Weights of a small image classifier.
Model: 64-pixel images, arch vit, norm layernorm, activation gelu, layers 8.
Training: soap at rate 0.0048, 5000 steps, held-out accuracy 89%.
Data: trained on retinal OCT scans (Kermany 2017), 4.9 epochs.
Rows from block 2 of a small image classifier, named by matrix and row number. Rows with one number belong to one neuron. Each number is 200 + 40 x the weight over its row's rms, rounded and kept within 0 to 999. All counts start at 0.
After each neuron's rows are labels from the 100 images, of 14976, where the neuron reaches its highest value: "strongest on" is what is common among them. Only what is clearly more common there than usual is listed. The data: retinal OCT scans (Kermany 2017).
# fc1: MLP up (model.blocks.2.mlp.fc1.weight, 768x128), inputs 0-63
# fc2: MLP down (model.blocks.2.mlp.fc2.weight, 128x768, transposed), outputs 0-63

fc1.187,154,211,196,223,209,187,213,230,217,229,251,179,188,153,154,233,227,281,179,235,205,184,180,244,260,177,142,180,270,253,199,180,200,181,162,192,251,227,168,173,128,254,214,140,223,248,244,180,237,128,255,207,145,190,211,205,200,156,154,141,197,195,219,201
fc2.187,267,249,188,140,185,188,227,182,173,193,161,152,239,187,171,202,187,208,167,225,168,227,115,175,164,274,216,214,182,148,235,168,225,191,216,180,233,158,212,257,168,188,275,134,211,179,140,182,215,227,221,269,146,185,178,161,192,257,216,206,123,209,167,266
strongest on: finding: choroidal neovascularization

fc1.210,148,96,169,217,189,211,146,221,208,181,198,182,202,175,195,240,190,206,178,228,177,220,195,257,261,208,171,163,207,250,162,213,203,143,231,170,173,243,178,290,237,254,231,261,161,250,121,181,203,209,250,138,290,173,202,259,163,157,197,188,145,187,193,198
fc2.210,173,185,216,262,247,199,254,224,202,261,287,240,181,255,207,188,175,205,237,212,242,172,214,175,159,159,231,240,188,180,279,216,155,195,176,235,245,146,139,253,94,198,194,217,216,171,168,191,187,164,177,251,233,156,234,188,196,193,257,174,192,206,181,169
strongest on: finding: choroidal neovascularization

fc1.545,236,232,176,208,202,197,131,162,278,140,206,238,168,172,232,221,153,172,222,224,172,211,196,180,159,107,221,191,214,156,220,156,214,197,203,199,158,217,217,250,246,180,150,146,208,192,187,181,178,141,168,172,188,253,177,239,214,174,161,215,276,240,210,211
fc2.545,218,136,218,152,194,246,251,209,257,229,192,197,170,221,237,203,150,217,199,162,132,203,254,191,162,236,230,219,194,167,228,226,223,107,265,141,232,222,162,198,171,247,254,228,210,115,205,143,237,171,202,210,284,136,205,263,168,124,266,259,219,187,202,177
strongest on: finding: choroidal neovascularization

fc1.403,184,263,248,177,152,197,132,167,170,254,186,166,259,193,97,179,253,160,204,113,180,198,147,234,195,211,222,200,213,108,178,254,206,227,185,173,247,225,182,164,148,173,166,245,191,178,233,209,207,199,238,196,187,201,223,228,252,176,154,197,79,249,216,263
fc2.403,169,175,253,128,184,234,203,196,204,195,202,235,229,263,202,136,196,209,242,303,198,240,234,254,99,242,185,163,218,161,185,181,197,139,216,212,174,235,216,149,185,218,206,183,176,197,144,262,202,175,149,228,164,233,173,139,290,235,220,213,220,171,227,215
strongest on: finding: normal

fc1.618,224,203,202,248,224,176,262,330,159,176,214,196,146,245,186,141,209,203,205,187,141,218,213,171,169,237,211,151,226,196,251,174,199,259,181,235,191,206,191,358,212,215,217,207,230,178,188,179,99,189,192,136,210,160,214,141,213,205,170,207,203,201,216,190
fc2.618,244,196,204,156,231,151,178,192,211,157,182,124,200,176,158,199,254,191,151,204,163,168,181,245,273,214,214,182,192,145,238,164,148,240,210,215,190,227,219,191,236,217,203,239,216,239,209,290,125,181,165,180,180,210,246,171,243,115,167,205,242,148,221,185
strongest on: finding: choroidal neovascularization

fc1.330,143,228,186,238,190,175,210,210,242,178,212,216,201,220,112,132,278,216,261,220,187,138,215,314,222,215,258,185,248,202,217,135,212,191,216,262,197,170,198,103,176,185,253,200,190,229,219,222,220,234,231,248,236,196,174,234,177,316,186,163,174,218,165,173
fc2.330,204,283,190,174,184,206,158,190,182,155,217,142,210,128,225,188,223,273,231,198,160,191,147,126,156,154,198,194,224,169,142,235,152,209,147,246,164,225,143,263,170,298,281,178,103,234,203,197,252,143,250,143,187,262,158,264,214,176,226,177,181,205,160,259
strongest on: finding: normal

fc1.35,203,155,226,116,213,264,237,112,261,188,99,104,157,203,213,203,228,213,176,202,110,208,185,259,171,240,223,181,205,207,185,188,232,226,182,251,192,235,166,332,197,240,186,113,219,228,158,189,161,178,185,202,238,256,209,254,199,194,208,185,191,188,238,178
fc2.35,210,204,157,245,263,214,231,276,208,184,225,244,159,213,172,177,208,152,212,173,233,191,211,154,240,250,200,196,175,209,189,222,203,286,137,116,199,218,213,282,238,174,184,182,207,193,219,209,203,192,173,177,257,204,215,203,132,168,136,224,246,179,149,181
strongest on: finding: normal

fc1.615,204,188,255,280,113,154,201,226,189,184,178,240,235,205,168,157,175,202,277,226,230,214,180,224,234,178,176,244,158,197,250,255,157,229,200,135,237,238,206,239,189,180,240,142,160,211,167,195,125,222,222,248,156,256,160,226,179,150,232,140,199,214,258,244
fc2.615,202,142,211,84,158,196,148,216,166,246,245,212,198,220,173,165,196,141,195,180,211,263,192,173,260,163,219,155,247,142,119,219,166,176,193,180,188,211,201,192,248,201,254,193,220,226,223,198,211,280,269,217,216,177,233,106,194,216,163,225,207,158,248,176
strongest on: finding: choroidal neovascularization

fc1.113,283,170,243,224,164,207,203,160,236,170,169,260,143,178,194,185,235,187,235,316,150,232,189,242,183,180,214,215,201,258,204,233,193,194,175,142,156,258,204,217,232,182,204,207,180,169,222,187,211,238,175,142,162,229,128,152,238,123,173,206,165,218,245,153
fc2.113,169,188,161,264,196,137,216,214,174,269,203,148,161,178,164,218,172,121,216,117,138,215,181,201,222,112,229,261,182,203,168,217,197,177,319,248,292,202,230,290,148,173,207,210,241,215,219,214,224,190,206,149,200,181,217,215,226,250,273,226,174,193,188,210
strongest on: finding: choroidal neovascularization

fc1.20,172,212,198,198,168,178,188,308,248,197,136,242,211,225,142,224,235,220,173,199,246,254,187,123,202,175,224,178,188,126,168,207,278,200,172,230,174,201,234,255,211,153,190,214,216,233,199,189,96,195,75,201,171,204,199,173,219,195,141,236,234,204,213,230
fc2.20,230,155,187,259,178,203,227,134,205,259,218,240,197,232,263,160,107,154,195,184,144,217,241,245,196,148,208,167,190,155,159,207,239,141,222,134,214,142,174,170,126,193,217,183,79,191,224,254,211,227,231,201,260,224,210,204,177,181,243,244,183,229,217,200
strongest on: finding: diabetic macular edema

fc1.48,174,224,263,151,190,186,166,153,197,201,202,141,128,224,250,177,228,212,267,214,189,200,205,164,222,163,220,163,299,197,150,198,196,162,273,241,220,173,148,213,259,196,212,265,177,122,170,160,223,246,203,237,158,159,177,171,226,242,218,154,140,209,226,209
fc2.48,241,162,191,142,209,219,222,236,214,159,209,193,224,234,167,183,200,136,237,109,174,177,207,206,213,167,183,209,297,256,201,170,187,144,201,205,280,219,218,192,92,230,147,198,224,195,205,273,242,189,257,189,295,192,271,156,237,107,186,250,169,194,231,169
strongest on: finding: diabetic macular edema

fc1.474,210,213,239,195,132,176,207,215,196,208,147,225,187,265,167,209,185,178,210,162,201,253,237,214,248,182,224,242,178,208,220,262,140,181,194,139,234,245,165,135,196,154,220,149,231,111,152,218,255,183,150,221,209,182,289,209,177,108,158,174,164,165,235,307
fc2.474,192,207,187,173,202,212,150,182,233,233,155,229,156,278,125,186,187,175,250,192,230,152,253,146,225,210,183,219,187,178,176,241,168,206,290,137,215,186,247,252,233,173,173,156,225,219,218,318,124,196,250,156,168,170,172,222,174,225,208,176,199,130,257,176
strongest on: finding: normal

fc1.211,161,291,216,250,251,255,242,185,219,205,157,197,200,204,151,228,192,188,163,259,154,150,250,220,195,163,152,164,209,196,268,181,245,195,189,130,267,224,182,193,246,164,174,266,194,162,179,204,212,197,197,179,175,154,221,145,278,173,166,172,170,271,158,157
fc2.211,193,145,176,205,158,246,233,147,193,302,159,208,255,239,151,206,193,273,260,166,288,256,202,173,158,261,232,162,192,165,178,200,234,184,220,106,136,218,183,147,141,188,175,201,204,222,211,195,186,205,151,176,137,170,225,215,246,197,181,219,171,149,247,184
strongest on: finding: normal

fc1.695,181,123,226,219,217,136,208,189,212,188,239,176,161,188,113,143,109,175,223,246,161,216,217,218,290,167,181,172,183,203,223,186,198,147,114,185,249,258,205,153,187,247,163,218,184,181,220,189,189,230,216,126,206,216,180,195,184,177,257,154,144,251,201,201
fc2.695,181,162,168,249,199,271,204,158,242,216,186,184,156,215,227,195,175,149,268,191,262,184,213,273,233,193,191,202,200,168,238,205,180,256,152,190,132,195,165,194,144,136,241,154,208,194,172,185,197,213,201,171,239,242,209,199,178,223,218,152,163,228,205,167
strongest on: finding: choroidal neovascularization

fc1.239,180,131,228,158,211,211,198,159,146,195,115,209,138,167,266,164,238,144,182,148,167,154,134,202,193,220,151,152,144,142,135,261,261,175,191,212,146,277,175,278,213,205,201,224,224,246,233,219,294,246,203,148,207,206,238,253,180,173,176,259,186,217,210,204
fc2.239,262,159,226,153,176,193,191,204,211,205,181,155,209,196,95,215,202,133,164,170,213,200,205,197,245,174,178,183,181,177,228,178,238,190,220,225,223,212,206,241,248,187,135,131,317,254,221,279,227,254,168,253,224,191,177,170,140,255,154,166,184,146,161,218
strongest on: finding: choroidal neovascularization

fc1.700,157,190,226,266,237,166,214,263,147,256,169,185,136,212,228,87,284,153,258,146,205,203,168,240,216,212,249,161,264,212,175,117,242,214,266,172,279,283,193,187,133,235,206,238,238,204,284,191,203,135,208,190,186,203,147,203,210,167,163,178,218,239,204,185
fc2.700,224,186,191,211,162,189,269,149,277,92,176,121,200,252,155,212,179,210,220,121,228,178,247,115,258,230,221,199,159,184,256,222,227,172,218,297,200,224,176,278,254,269,167,168,138,207,188,138,219,243,139,265,183,275,142,217,232,156,185,117,195,181,208,236
strongest on: finding: normal

fc1.193,198,297,256,175,211,175,255,218,164,145,166,247,256,177,198,223,125,158,178,189,105,179,202,256,169,214,228,196,260,189,148,182,209,188,195,214,230,235,193,199,163,260,273,219,139,188,170,204,203,187,211,275,228,283,188,223,249,180,156,145,181,245,119,287
fc2.193,203,183,156,167,195,194,185,253,163,239,198,221,251,226,167,227,198,176,258,133,264,282,148,222,244,195,232,214,165,205,176,209,186,128,280,291,206,263,197,182,179,207,157,184,233,235,146,187,209,254,185,202,222,122,167,180,258,227,257,158,216,155,221,231
strongest on: finding: normal

fc1.28,184,114,202,232,237,222,210,212,245,194,136,210,195,219,143,292,176,288,189,235,192,232,203,272,314,212,240,193,198,180,279,201,177,221,89,234,207,206,220,186,188,200,180,260,193,140,207,208,242,240,268,169,196,282,196,179,202,275,203,209,180,231,187,267
fc2.28,189,240,201,239,180,265,131,168,247,221,229,195,136,173,300,131,213,130,158,205,208,214,210,185,273,258,236,199,136,234,267,201,207,180,237,160,169,230,165,248,236,222,222,145,204,268,183,158,169,225,202,161,184,199,237,252,168,157,214,194,165,159,190,162
strongest on: finding: diabetic macular edema

fc1.293,227,181,230,274,236,218,165,248,215,203,235,253,187,166,149,200,172,167,239,230,200,241,125,178,226,157,148,206,194,134,205,203,213,204,240,148,184,205,235,184,145,126,240,231,233,185,175,191,220,112,170,131,143,298,150,219,204,142,226,257,219,212,191,158
fc2.293,159,193,227,210,196,200,255,256,196,240,205,216,233,236,288,214,174,243,251,227,158,169,183,169,185,186,215,149,167,147,183,219,183,162,232,196,220,164,133,113,180,215,192,231,214,159,222,230,235,212,224,166,200,212,185,249,180,195,206,115,217,236,166,192
strongest on: finding: choroidal neovascularization

fc1.504,192,217,224,239,204,246,217,292,277,221,181,159,158,150,180,229,208,249,239,177,205,141,212,166,203,251,212,167,248,188,97,198,79,261,134,151,244,198,236,190,167,180,202,262,217,104,215,250,231,249,210,170,199,199,204,287,192,230,249,178,183,189,241,171
fc2.504,161,211,154,148,228,173,115,230,205,220,220,192,169,175,214,156,246,236,280,175,194,264,123,249,193,169,251,206,262,157,189,196,181,217,183,242,248,245,178,240,235,182,184,210,170,221,229,154,134,216,216,194,311,261,240,241,186,185,178,223,171,180,184,176
strongest on: finding: diabetic macular edema

fc1.414,238,174,238,221,264,202,172,231,200,188,229,165,137,157,127,165,209,200,179,247,219,220,255,185,168,148,230,216,221,230,211,354,149,164,225,212,187,275,223,167,225,180,205,218,222,198,130,131,158,172,246,251,230,235,210,173,209,235,165,158,219,193,151,188
fc2.414,150,154,165,244,201,205,144,277,191,213,219,210,208,244,235,208,211,218,212,117,239,132,302,160,138,174,159,188,165,184,226,228,183,194,190,186,216,225,208,162,173,201,197,213,184,230,224,186,180,187,192,288,159,215,215,239,192,258,195,192,216,156,226,199
strongest on: finding: normal

fc1.667,203,189,164,208,138,237,172,183,248,210,185,181,225,136,165,211,189,175,226,249,231,209,278,175,236,171,202,202,122,193,249,197,174,238,218,183,256,200,183,215,222,183,159,147,211,205,217,249,235,214,181,135,296,290,231,124,242,156,237,103,222,206,198,182
fc2.667,209,195,191,209,182,194,154,107,179,205,158,229,174,190,177,227,205,220,222,208,209,213,286,185,185,309,132,164,164,258,186,192,237,275,158,135,193,166,168,173,132,230,198,285,183,193,231,264,212,212,135,178,201,173,217,94,206,143,196,293,150,161,254,194
strongest on: finding: normal

fc1.528,231,191,137,126,182,158,191,197,175,242,114,177,259,251,244,220,152,203,162,146,213,238,175,209,218,225,198,169,113,146,178,190,117,233,228,226,206,167,195,150,166,202,223,124,155,181,187,171,256,172,182,219,271,176,280,202,161,297,211,227,194,177,190,215
fc2.528,126,149,206,209,205,178,176,187,201,156,203,174,229,147,123,238,216,193,220,222,146,222,231,182,219,236,178,147,239,205,263,236,243,218,188,182,177,91,142,204,259,177,216,213,209,205,193,134,149,200,239,232,218,195,162,216,183,104,166,227,155,232,233,231
strongest on: finding: choroidal neovascularization

fc1.143,238,214,242,208,202,284,244,192,175,306,173,167,201,248,104,252,185,132,170,213,224,193,148,226,232,214,210,280,145,223,214,126,247,164,173,233,288,229,223,100,205,121,148,241,202,206,180,176,205,232,169,196,165,233,217,170,152,242,207,192,203,178,133,182
fc2.143,187,199,214,161,213,190,177,225,246,268,225,207,238,228,269,213,243,241,280,190,192,253,283,207,167,224,204,159,191,242,228,240,182,256,254,134,204,215,180,237,182,169,215,152,296,205,188,196,280,217,208,215,224,247,222,254,242,197,195,206,156,171,221,250
strongest on: finding: normal

fc1.268,179,146,259,186,184,201,238,195,148,246,107,176,211,254,230,166,176,285,249,251,214,250,192,222,202,270,192,221,204,208,223,126,222,238,227,186,243,259,148,195,257,205,191,202,254,227,285,146,203,168,194,256,100,160,155,162,252,166,129,153,261,211,219,153
fc2.268,219,146,232,210,191,232,172,233,228,240,220,190,189,241,157,188,202,110,164,240,169,215,202,182,197,208,183,201,213,206,234,174,214,303,216,185,253,259,174,257,107,242,175,194,231,214,260,261,194,259,241,230,148,179,236,126,261,163,147,161,143,275,196,221
strongest on: finding: normal

fc1.759,147,181,176,188,176,161,188,287,141,150,182,194,261,181,219,219,231,180,228,115,179,179,176,223,142,235,227,191,277,209,237,233,211,205,187,186,247,253,133,185,229,180,172,203,164,210,171,196,213,200,292,166,189,128,177,203,252,215,177,224,256,242,236,219
fc2.759,256,218,122,178,205,227,266,216,238,170,266,155,174,207,171,209,205,180,154,186,144,207,160,212,146,105,226,238,161,100,156,211,169,163,234,223,162,231,206,283,190,237,171,188,178,162,208,168,184,168,214,136,214,215,240,238,223,190,202,200,202,226,148,167
strongest on: finding: choroidal neovascularization

fc1.742,198,143,227,190,226,236,165,191,157,200,82,216,185,180,255,175,141,167,175,157,204,239,160,168,217,206,166,177,168,267,192,174,227,192,209,215,177,194,227,243,162,184,199,226,281,188,229,225,203,208,218,233,219,230,255,168,253,184,210,299,180,248,177,182
fc2.742,229,211,264,134,153,185,154,153,202,223,249,201,116,192,134,183,196,159,197,248,178,247,168,229,188,157,196,215,218,230,206,149,197,222,242,188,237,276,142,255,252,207,217,169,169,227,194,224,163,239,152,217,182,188,165,199,127,302,212,93,183,200,122,147
strongest on: finding: choroidal neovascularization

fc1.23,185,136,215,183,228,173,274,172,273,178,213,224,246,218,218,161,129,179,248,161,174,258,249,251,210,143,181,233,200,150,186,147,201,220,199,157,208,198,141,269,204,205,155,179,183,170,220,153,221,195,213,260,191,144,231,169,233,253,174,199,199,237,146,160
fc2.23,262,231,195,220,234,166,244,134,115,241,202,183,184,225,271,167,112,214,181,201,297,178,183,227,222,186,203,150,139,194,226,176,129,220,231,178,179,195,215,243,206,174,224,178,189,246,207,198,220,167,148,146,180,239,131,278,190,213,159,270,168,269,233,206
strongest on: finding: choroidal neovascularization

fc1.411,163,208,120,179,146,202,218,206,180,210,139,188,167,195,207,246,136,195,218,188,243,118,199,257,173,144,213,195,205,274,213,94,177,224,200,191,209,207,169,207,179,152,166,171,136,185,226,213,215,205,241,175,173,207,206,122,238,158,189,156,180,173,199,227
fc2.411,195,146,230,198,181,185,268,189,231,203,237,216,190,188,182,250,222,170,219,166,142,220,167,182,223,79,264,245,215,140,181,205,164,222,218,276,176,252,196,250,227,264,172,306,251,151,230,239,198,188,221,174,219,165,211,240,212,224,246,181,266,149,204,240
strongest on: finding: choroidal neovascularization

fc1.603,176,197,221,189,158,174,165,224,182,222,190,186,151,198,125,165,188,138,206,213,163,162,258,229,295,224,164,263,200,164,215,189,138,200,111,188,231,180,153,216,201,245,168,161,221,176,167,174,178,233,196,247,213,225,232,249,182,294,174,222,170,215,198,169
fc2.603,218,219,198,196,174,213,226,207,121,291,193,150,224,207,294,210,165,223,187,245,221,245,227,199,244,172,215,168,286,204,155,188,193,139,182,134,227,216,265,223,195,229,216,185,239,216,228,183,187,217,235,182,253,150,191,206,220,90,206,128,92,133,144,155
strongest on: finding: normal

fc1.533,191,193,236,174,266,120,199,182,230,221,226,208,180,240,180,253,168,209,297,192,133,241,205,225,195,137,232,266,203,119,154,231,159,253,216,176,231,205,131,227,204,203,128,125,206,176,206,142,174,229,147,178,159,189,316,219,185,194,167,110,214,176,181,170
fc2.533,206,245,217,220,123,181,310,180,181,231,271,224,174,212,219,271,219,127,248,197,166,213,247,179,216,147,183,194,212,251,229,162,184,189,140,151,152,210,264,246,225,217,238,216,232,169,134,117,236,201,201,116,266,205,191,269,225,173,200,192,128,142,186,216
strongest on: finding: choroidal neovascularization

fc1.155,170,221,217,179,209,263,166,236,173,230,155,252,228,163,138,145,120,195,156,198,169,260,210,260,216,170,227,232,172,199,195,201,116,216,208,223,174,207,258,262,241,180,151,206,184,187,162,214,165,154,249,254,141,187,271,164,246,186,211,166,148,165,125,198
fc2.155,285,168,203,272,163,179,150,210,155,117,211,142,165,162,169,231,252,279,180,219,195,145,200,155,249,190,225,200,253,283,199,175,224,225,166,157,231,309,161,162,277,180,193,193,240,226,229,209,122,244,213,209,173,184,260,209,188,263,187,248,140,242,202,143
strongest on: finding: normal

fc1.437,294,190,230,163,242,197,192,157,144,208,209,207,170,189,180,229,175,239,169,179,139,217,153,240,194,152,232,161,180,261,253,160,227,133,223,220,171,218,210,197,165,213,158,174,278,199,217,171,168,141,191,214,290,180,210,191,217,205,126,150,160,118,148,179
fc2.437,133,145,240,209,166,153,129,117,203,230,188,226,152,207,164,171,203,154,177,236,311,112,271,194,236,203,159,233,191,220,193,157,193,170,221,191,230,244,153,113,142,211,186,212,167,175,213,244,163,151,202,199,159,171,218,131,186,185,207,192,258,277,226,232
strongest on: finding: normal

fc1.505,196,213,160,200,132,178,151,247,197,144,148,119,239,258,217,206,262,215,207,199,163,211,219,208,178,164,225,196,249,184,238,205,210,249,194,181,179,215,169,116,250,223,157,155,219,228,215,227,186,259,142,255,171,225,190,195,260,214,129,122,189,228,188,250
fc2.505,178,235,211,219,148,174,229,142,189,205,189,230,190,134,146,219,213,281,135,217,125,170,148,220,209,280,236,195,148,176,213,204,203,169,236,149,198,153,175,223,158,227,200,148,215,230,206,164,156,154,210,121,152,199,193,238,192,200,201,219,194,206,119,246
strongest on: finding: normal

fc1.384,177,219,176,231,217,209,253,159,176,245,226,120,276,188,180,265,220,163,184,218,137,132,244,180,185,157,118,166,187,138,196,206,151,168,257,199,217,203,169,117,206,217,191,193,211,188,222,157,258,136,236,182,255,266,222,168,175,212,198,128,200,262,223,194
fc2.384,215,241,184,304,120,158,247,211,119,217,113,236,177,182,138,200,172,202,232,192,201,218,138,179,251,188,218,236,166,228,266,158,176,204,137,193,145,209,192,246,199,160,222,214,196,257,251,242,229,219,165,126,205,163,192,210,292,132,224,208,275,173,134,174
strongest on: finding: normal

fc1.515,188,201,242,287,171,206,184,166,303,211,128,155,213,197,117,220,191,199,165,249,201,249,229,205,131,250,163,244,239,225,256,145,153,163,189,187,124,223,235,172,228,204,205,198,195,266,211,177,192,247,197,156,230,193,144,192,262,160,144,194,99,246,165,199
fc2.515,124,192,240,172,183,138,124,235,119,166,140,243,191,189,161,182,210,229,223,217,242,184,191,134,230,179,206,169,197,141,215,207,204,211,215,223,235,132,145,107,229,260,189,220,212,211,147,205,201,154,210,222,181,158,200,209,237,271,240,204,273,188,231,230
strongest on: finding: choroidal neovascularization

fc1.261,231,179,164,157,232,203,205,236,165,160,206,243,234,225,161,324,202,167,213,187,266,151,239,236,165,219,211,238,188,211,219,225,196,174,199,157,204,246,222,196,174,214,243,196,165,226,190,180,193,185,184,122,201,219,181,282,220,239,265,159,179,157,208,201
fc2.261,190,200,194,219,277,162,197,193,235,220,219,188,219,215,222,217,182,155,222,202,235,216,217,186,183,225,206,180,151,226,141,179,169,226,210,193,177,199,213,251,60,215,246,193,181,199,226,210,282,135,182,223,160,142,213,169,183,203,198,269,194,241,220,181
strongest on: finding: normal

fc1.455,181,111,182,198,119,248,199,209,268,203,173,216,237,238,177,226,209,231,240,222,210,170,176,186,193,196,183,129,146,167,228,148,169,248,199,116,193,254,204,182,169,168,219,266,140,197,142,187,126,201,266,228,232,218,222,226,213,170,197,199,231,213,210,226
fc2.455,196,173,209,88,174,163,183,193,241,175,221,235,229,205,127,260,211,176,283,247,141,218,178,195,254,213,209,184,272,227,143,182,227,199,163,121,184,246,157,193,265,224,175,213,214,227,173,173,110,196,225,182,260,193,185,287,271,252,205,235,198,256,172,195
strongest on: finding: choroidal neovascularization

fc1.355,218,177,166,193,148,167,313,223,147,230,213,172,221,153,143,207,224,181,224,137,238,215,167,221,181,206,199,183,223,189,247,173,186,224,204,163,190,184,178,193,131,220,230,199,140,204,210,204,123,203,227,192,261,164,147,143,301,192,216,187,242,165,190,188
fc2.355,234,229,239,134,244,197,227,256,160,159,188,199,171,229,222,236,250,203,195,211,159,276,141,135,212,168,149,239,133,173,162,206,241,233,232,311,173,168,155,243,252,251,228,219,246,174,198,184,238,200,192,173,210,146,133,232,205,230,134,156,193,233,189,238
strongest on: finding: choroidal neovascularization

fc1.760,199,263,208,179,196,127,307,199,176,179,262,201,209,120,198,229,202,120,255,144,192,202,247,246,152,194,191,160,176,208,205,226,220,238,235,261,186,194,154,177,143,223,188,197,223,231,233,216,245,197,215,207,220,219,165,199,285,257,222,268,186,245,173,134
fc2.760,233,232,238,170,171,223,193,182,205,127,219,202,184,152,206,139,192,219,140,249,160,255,168,198,164,273,170,263,271,201,185,138,237,162,183,231,214,217,229,277,188,240,159,143,211,235,204,155,141,238,200,190,88,246,221,216,304,172,157,225,238,195,167,269
strongest on: finding: diabetic macular edema

fc1.69,189,183,128,207,191,235,210,242,137,261,196,115,162,186,173,269,210,174,161,221,269,189,186,234,222,217,113,150,205,172,156,208,245,226,250,193,232,267,185,179,174,150,128,233,256,185,194,185,190,161,214,155,152,194,151,175,180,165,224,171,177,164,263,243
fc2.69,228,156,194,250,210,232,156,198,179,237,192,253,150,199,121,191,179,212,236,202,252,231,261,203,202,165,164,231,132,223,184,175,129,244,187,216,230,178,266,232,154,144,221,234,191,146,183,231,229,214,186,155,183,172,198,195,210,215,205,57,251,167,185,148
strongest on: finding: normal

fc1.47,148,167,173,206,183,158,139,256,116,193,185,203,193,221,184,249,176,253,170,261,126,235,248,221,241,204,178,147,219,184,224,204,139,164,224,246,211,222,220,256,221,280,206,215,164,219,224,192,237,182,192,208,247,183,200,173,150,228,173,151,216,205,243,246
fc2.47,164,204,161,227,200,222,256,181,249,242,188,205,106,167,151,204,194,260,242,185,194,173,188,112,225,190,242,198,152,191,219,181,211,230,250,178,162,107,142,284,273,188,232,161,199,244,185,240,205,148,235,198,157,170,232,198,179,178,197,234,152,191,217,164
strongest on: finding: normal

fc1.737,215,154,142,230,164,141,253,137,162,243,201,205,159,216,156,171,223,226,210,230,184,166,205,216,228,228,245,275,219,206,214,148,250,173,199,219,193,171,189,271,192,215,180,178,179,174,296,198,180,167,258,156,218,179,166,187,155,185,226,195,153,290,130,208
fc2.737,179,239,235,241,246,179,169,223,116,157,178,221,252,174,201,223,144,200,151,259,137,227,115,163,258,211,160,194,113,197,141,241,203,218,197,193,263,208,202,208,279,208,199,190,238,232,141,199,235,223,214,232,197,210,190,208,256,153,257,211,248,207,201,210
strongest on: finding: diabetic macular edema

fc1.337,146,237,282,182,205,145,161,169,255,217,172,112,140,219,157,225,232,252,202,155,210,226,292,212,199,263,182,219,183,229,221,211,179,210,254,224,241,218,173,88,151,158,157,173,219,170,186,174,217,276,181,167,214,234,157,216,165,213,156,168,180,209,227,157
fc2.337,181,149,237,249,226,233,243,179,182,273,182,169,233,197,236,214,227,218,239,167,221,98,153,261,188,142,193,234,183,255,167,168,198,54,282,197,202,218,167,167,238,251,146,197,217,272,151,129,224,227,172,240,175,130,184,208,221,173,245,214,194,220,178,228
strongest on: finding: diabetic macular edema

fc1.448,198,230,162,205,165,201,265,225,116,233,186,201,161,111,159,170,218,179,197,152,279,215,178,179,229,167,127,160,266,189,128,256,164,203,195,157,186,206,160,171,189,146,294,197,174,137,241,144,209,186,194,197,250,253,202,238,204,315,209,202,186,187,244,183
fc2.448,147,175,201,185,179,214,149,182,210,235,275,244,237,175,266,181,186,188,169,233,218,243,151,208,95,212,234,245,209,235,272,201,209,145,192,223,156,206,217,212,242,215,153,167,224,213,198,181,148,218,190,209,176,193,186,226,239,125,259,204,169,227,216,193
strongest on: finding: choroidal neovascularization

fc1.387,256,232,225,201,160,187,269,231,269,226,167,218,288,183,234,172,185,186,220,216,179,223,175,115,268,178,211,192,128,171,269,196,225,225,244,200,257,124,165,171,194,196,159,154,219,218,127,236,141,160,201,214,219,238,173,279,179,222,166,201,187,248,171,173
fc2.387,170,141,225,162,196,252,162,202,133,256,179,219,145,260,191,198,231,307,183,234,214,211,179,213,185,252,172,197,232,224,174,178,198,196,180,183,177,202,166,227,205,168,161,198,148,178,167,102,218,287,193,187,172,204,159,137,244,232,188,188,192,152,203,211
strongest on: finding: choroidal neovascularization; finding: diabetic macular edema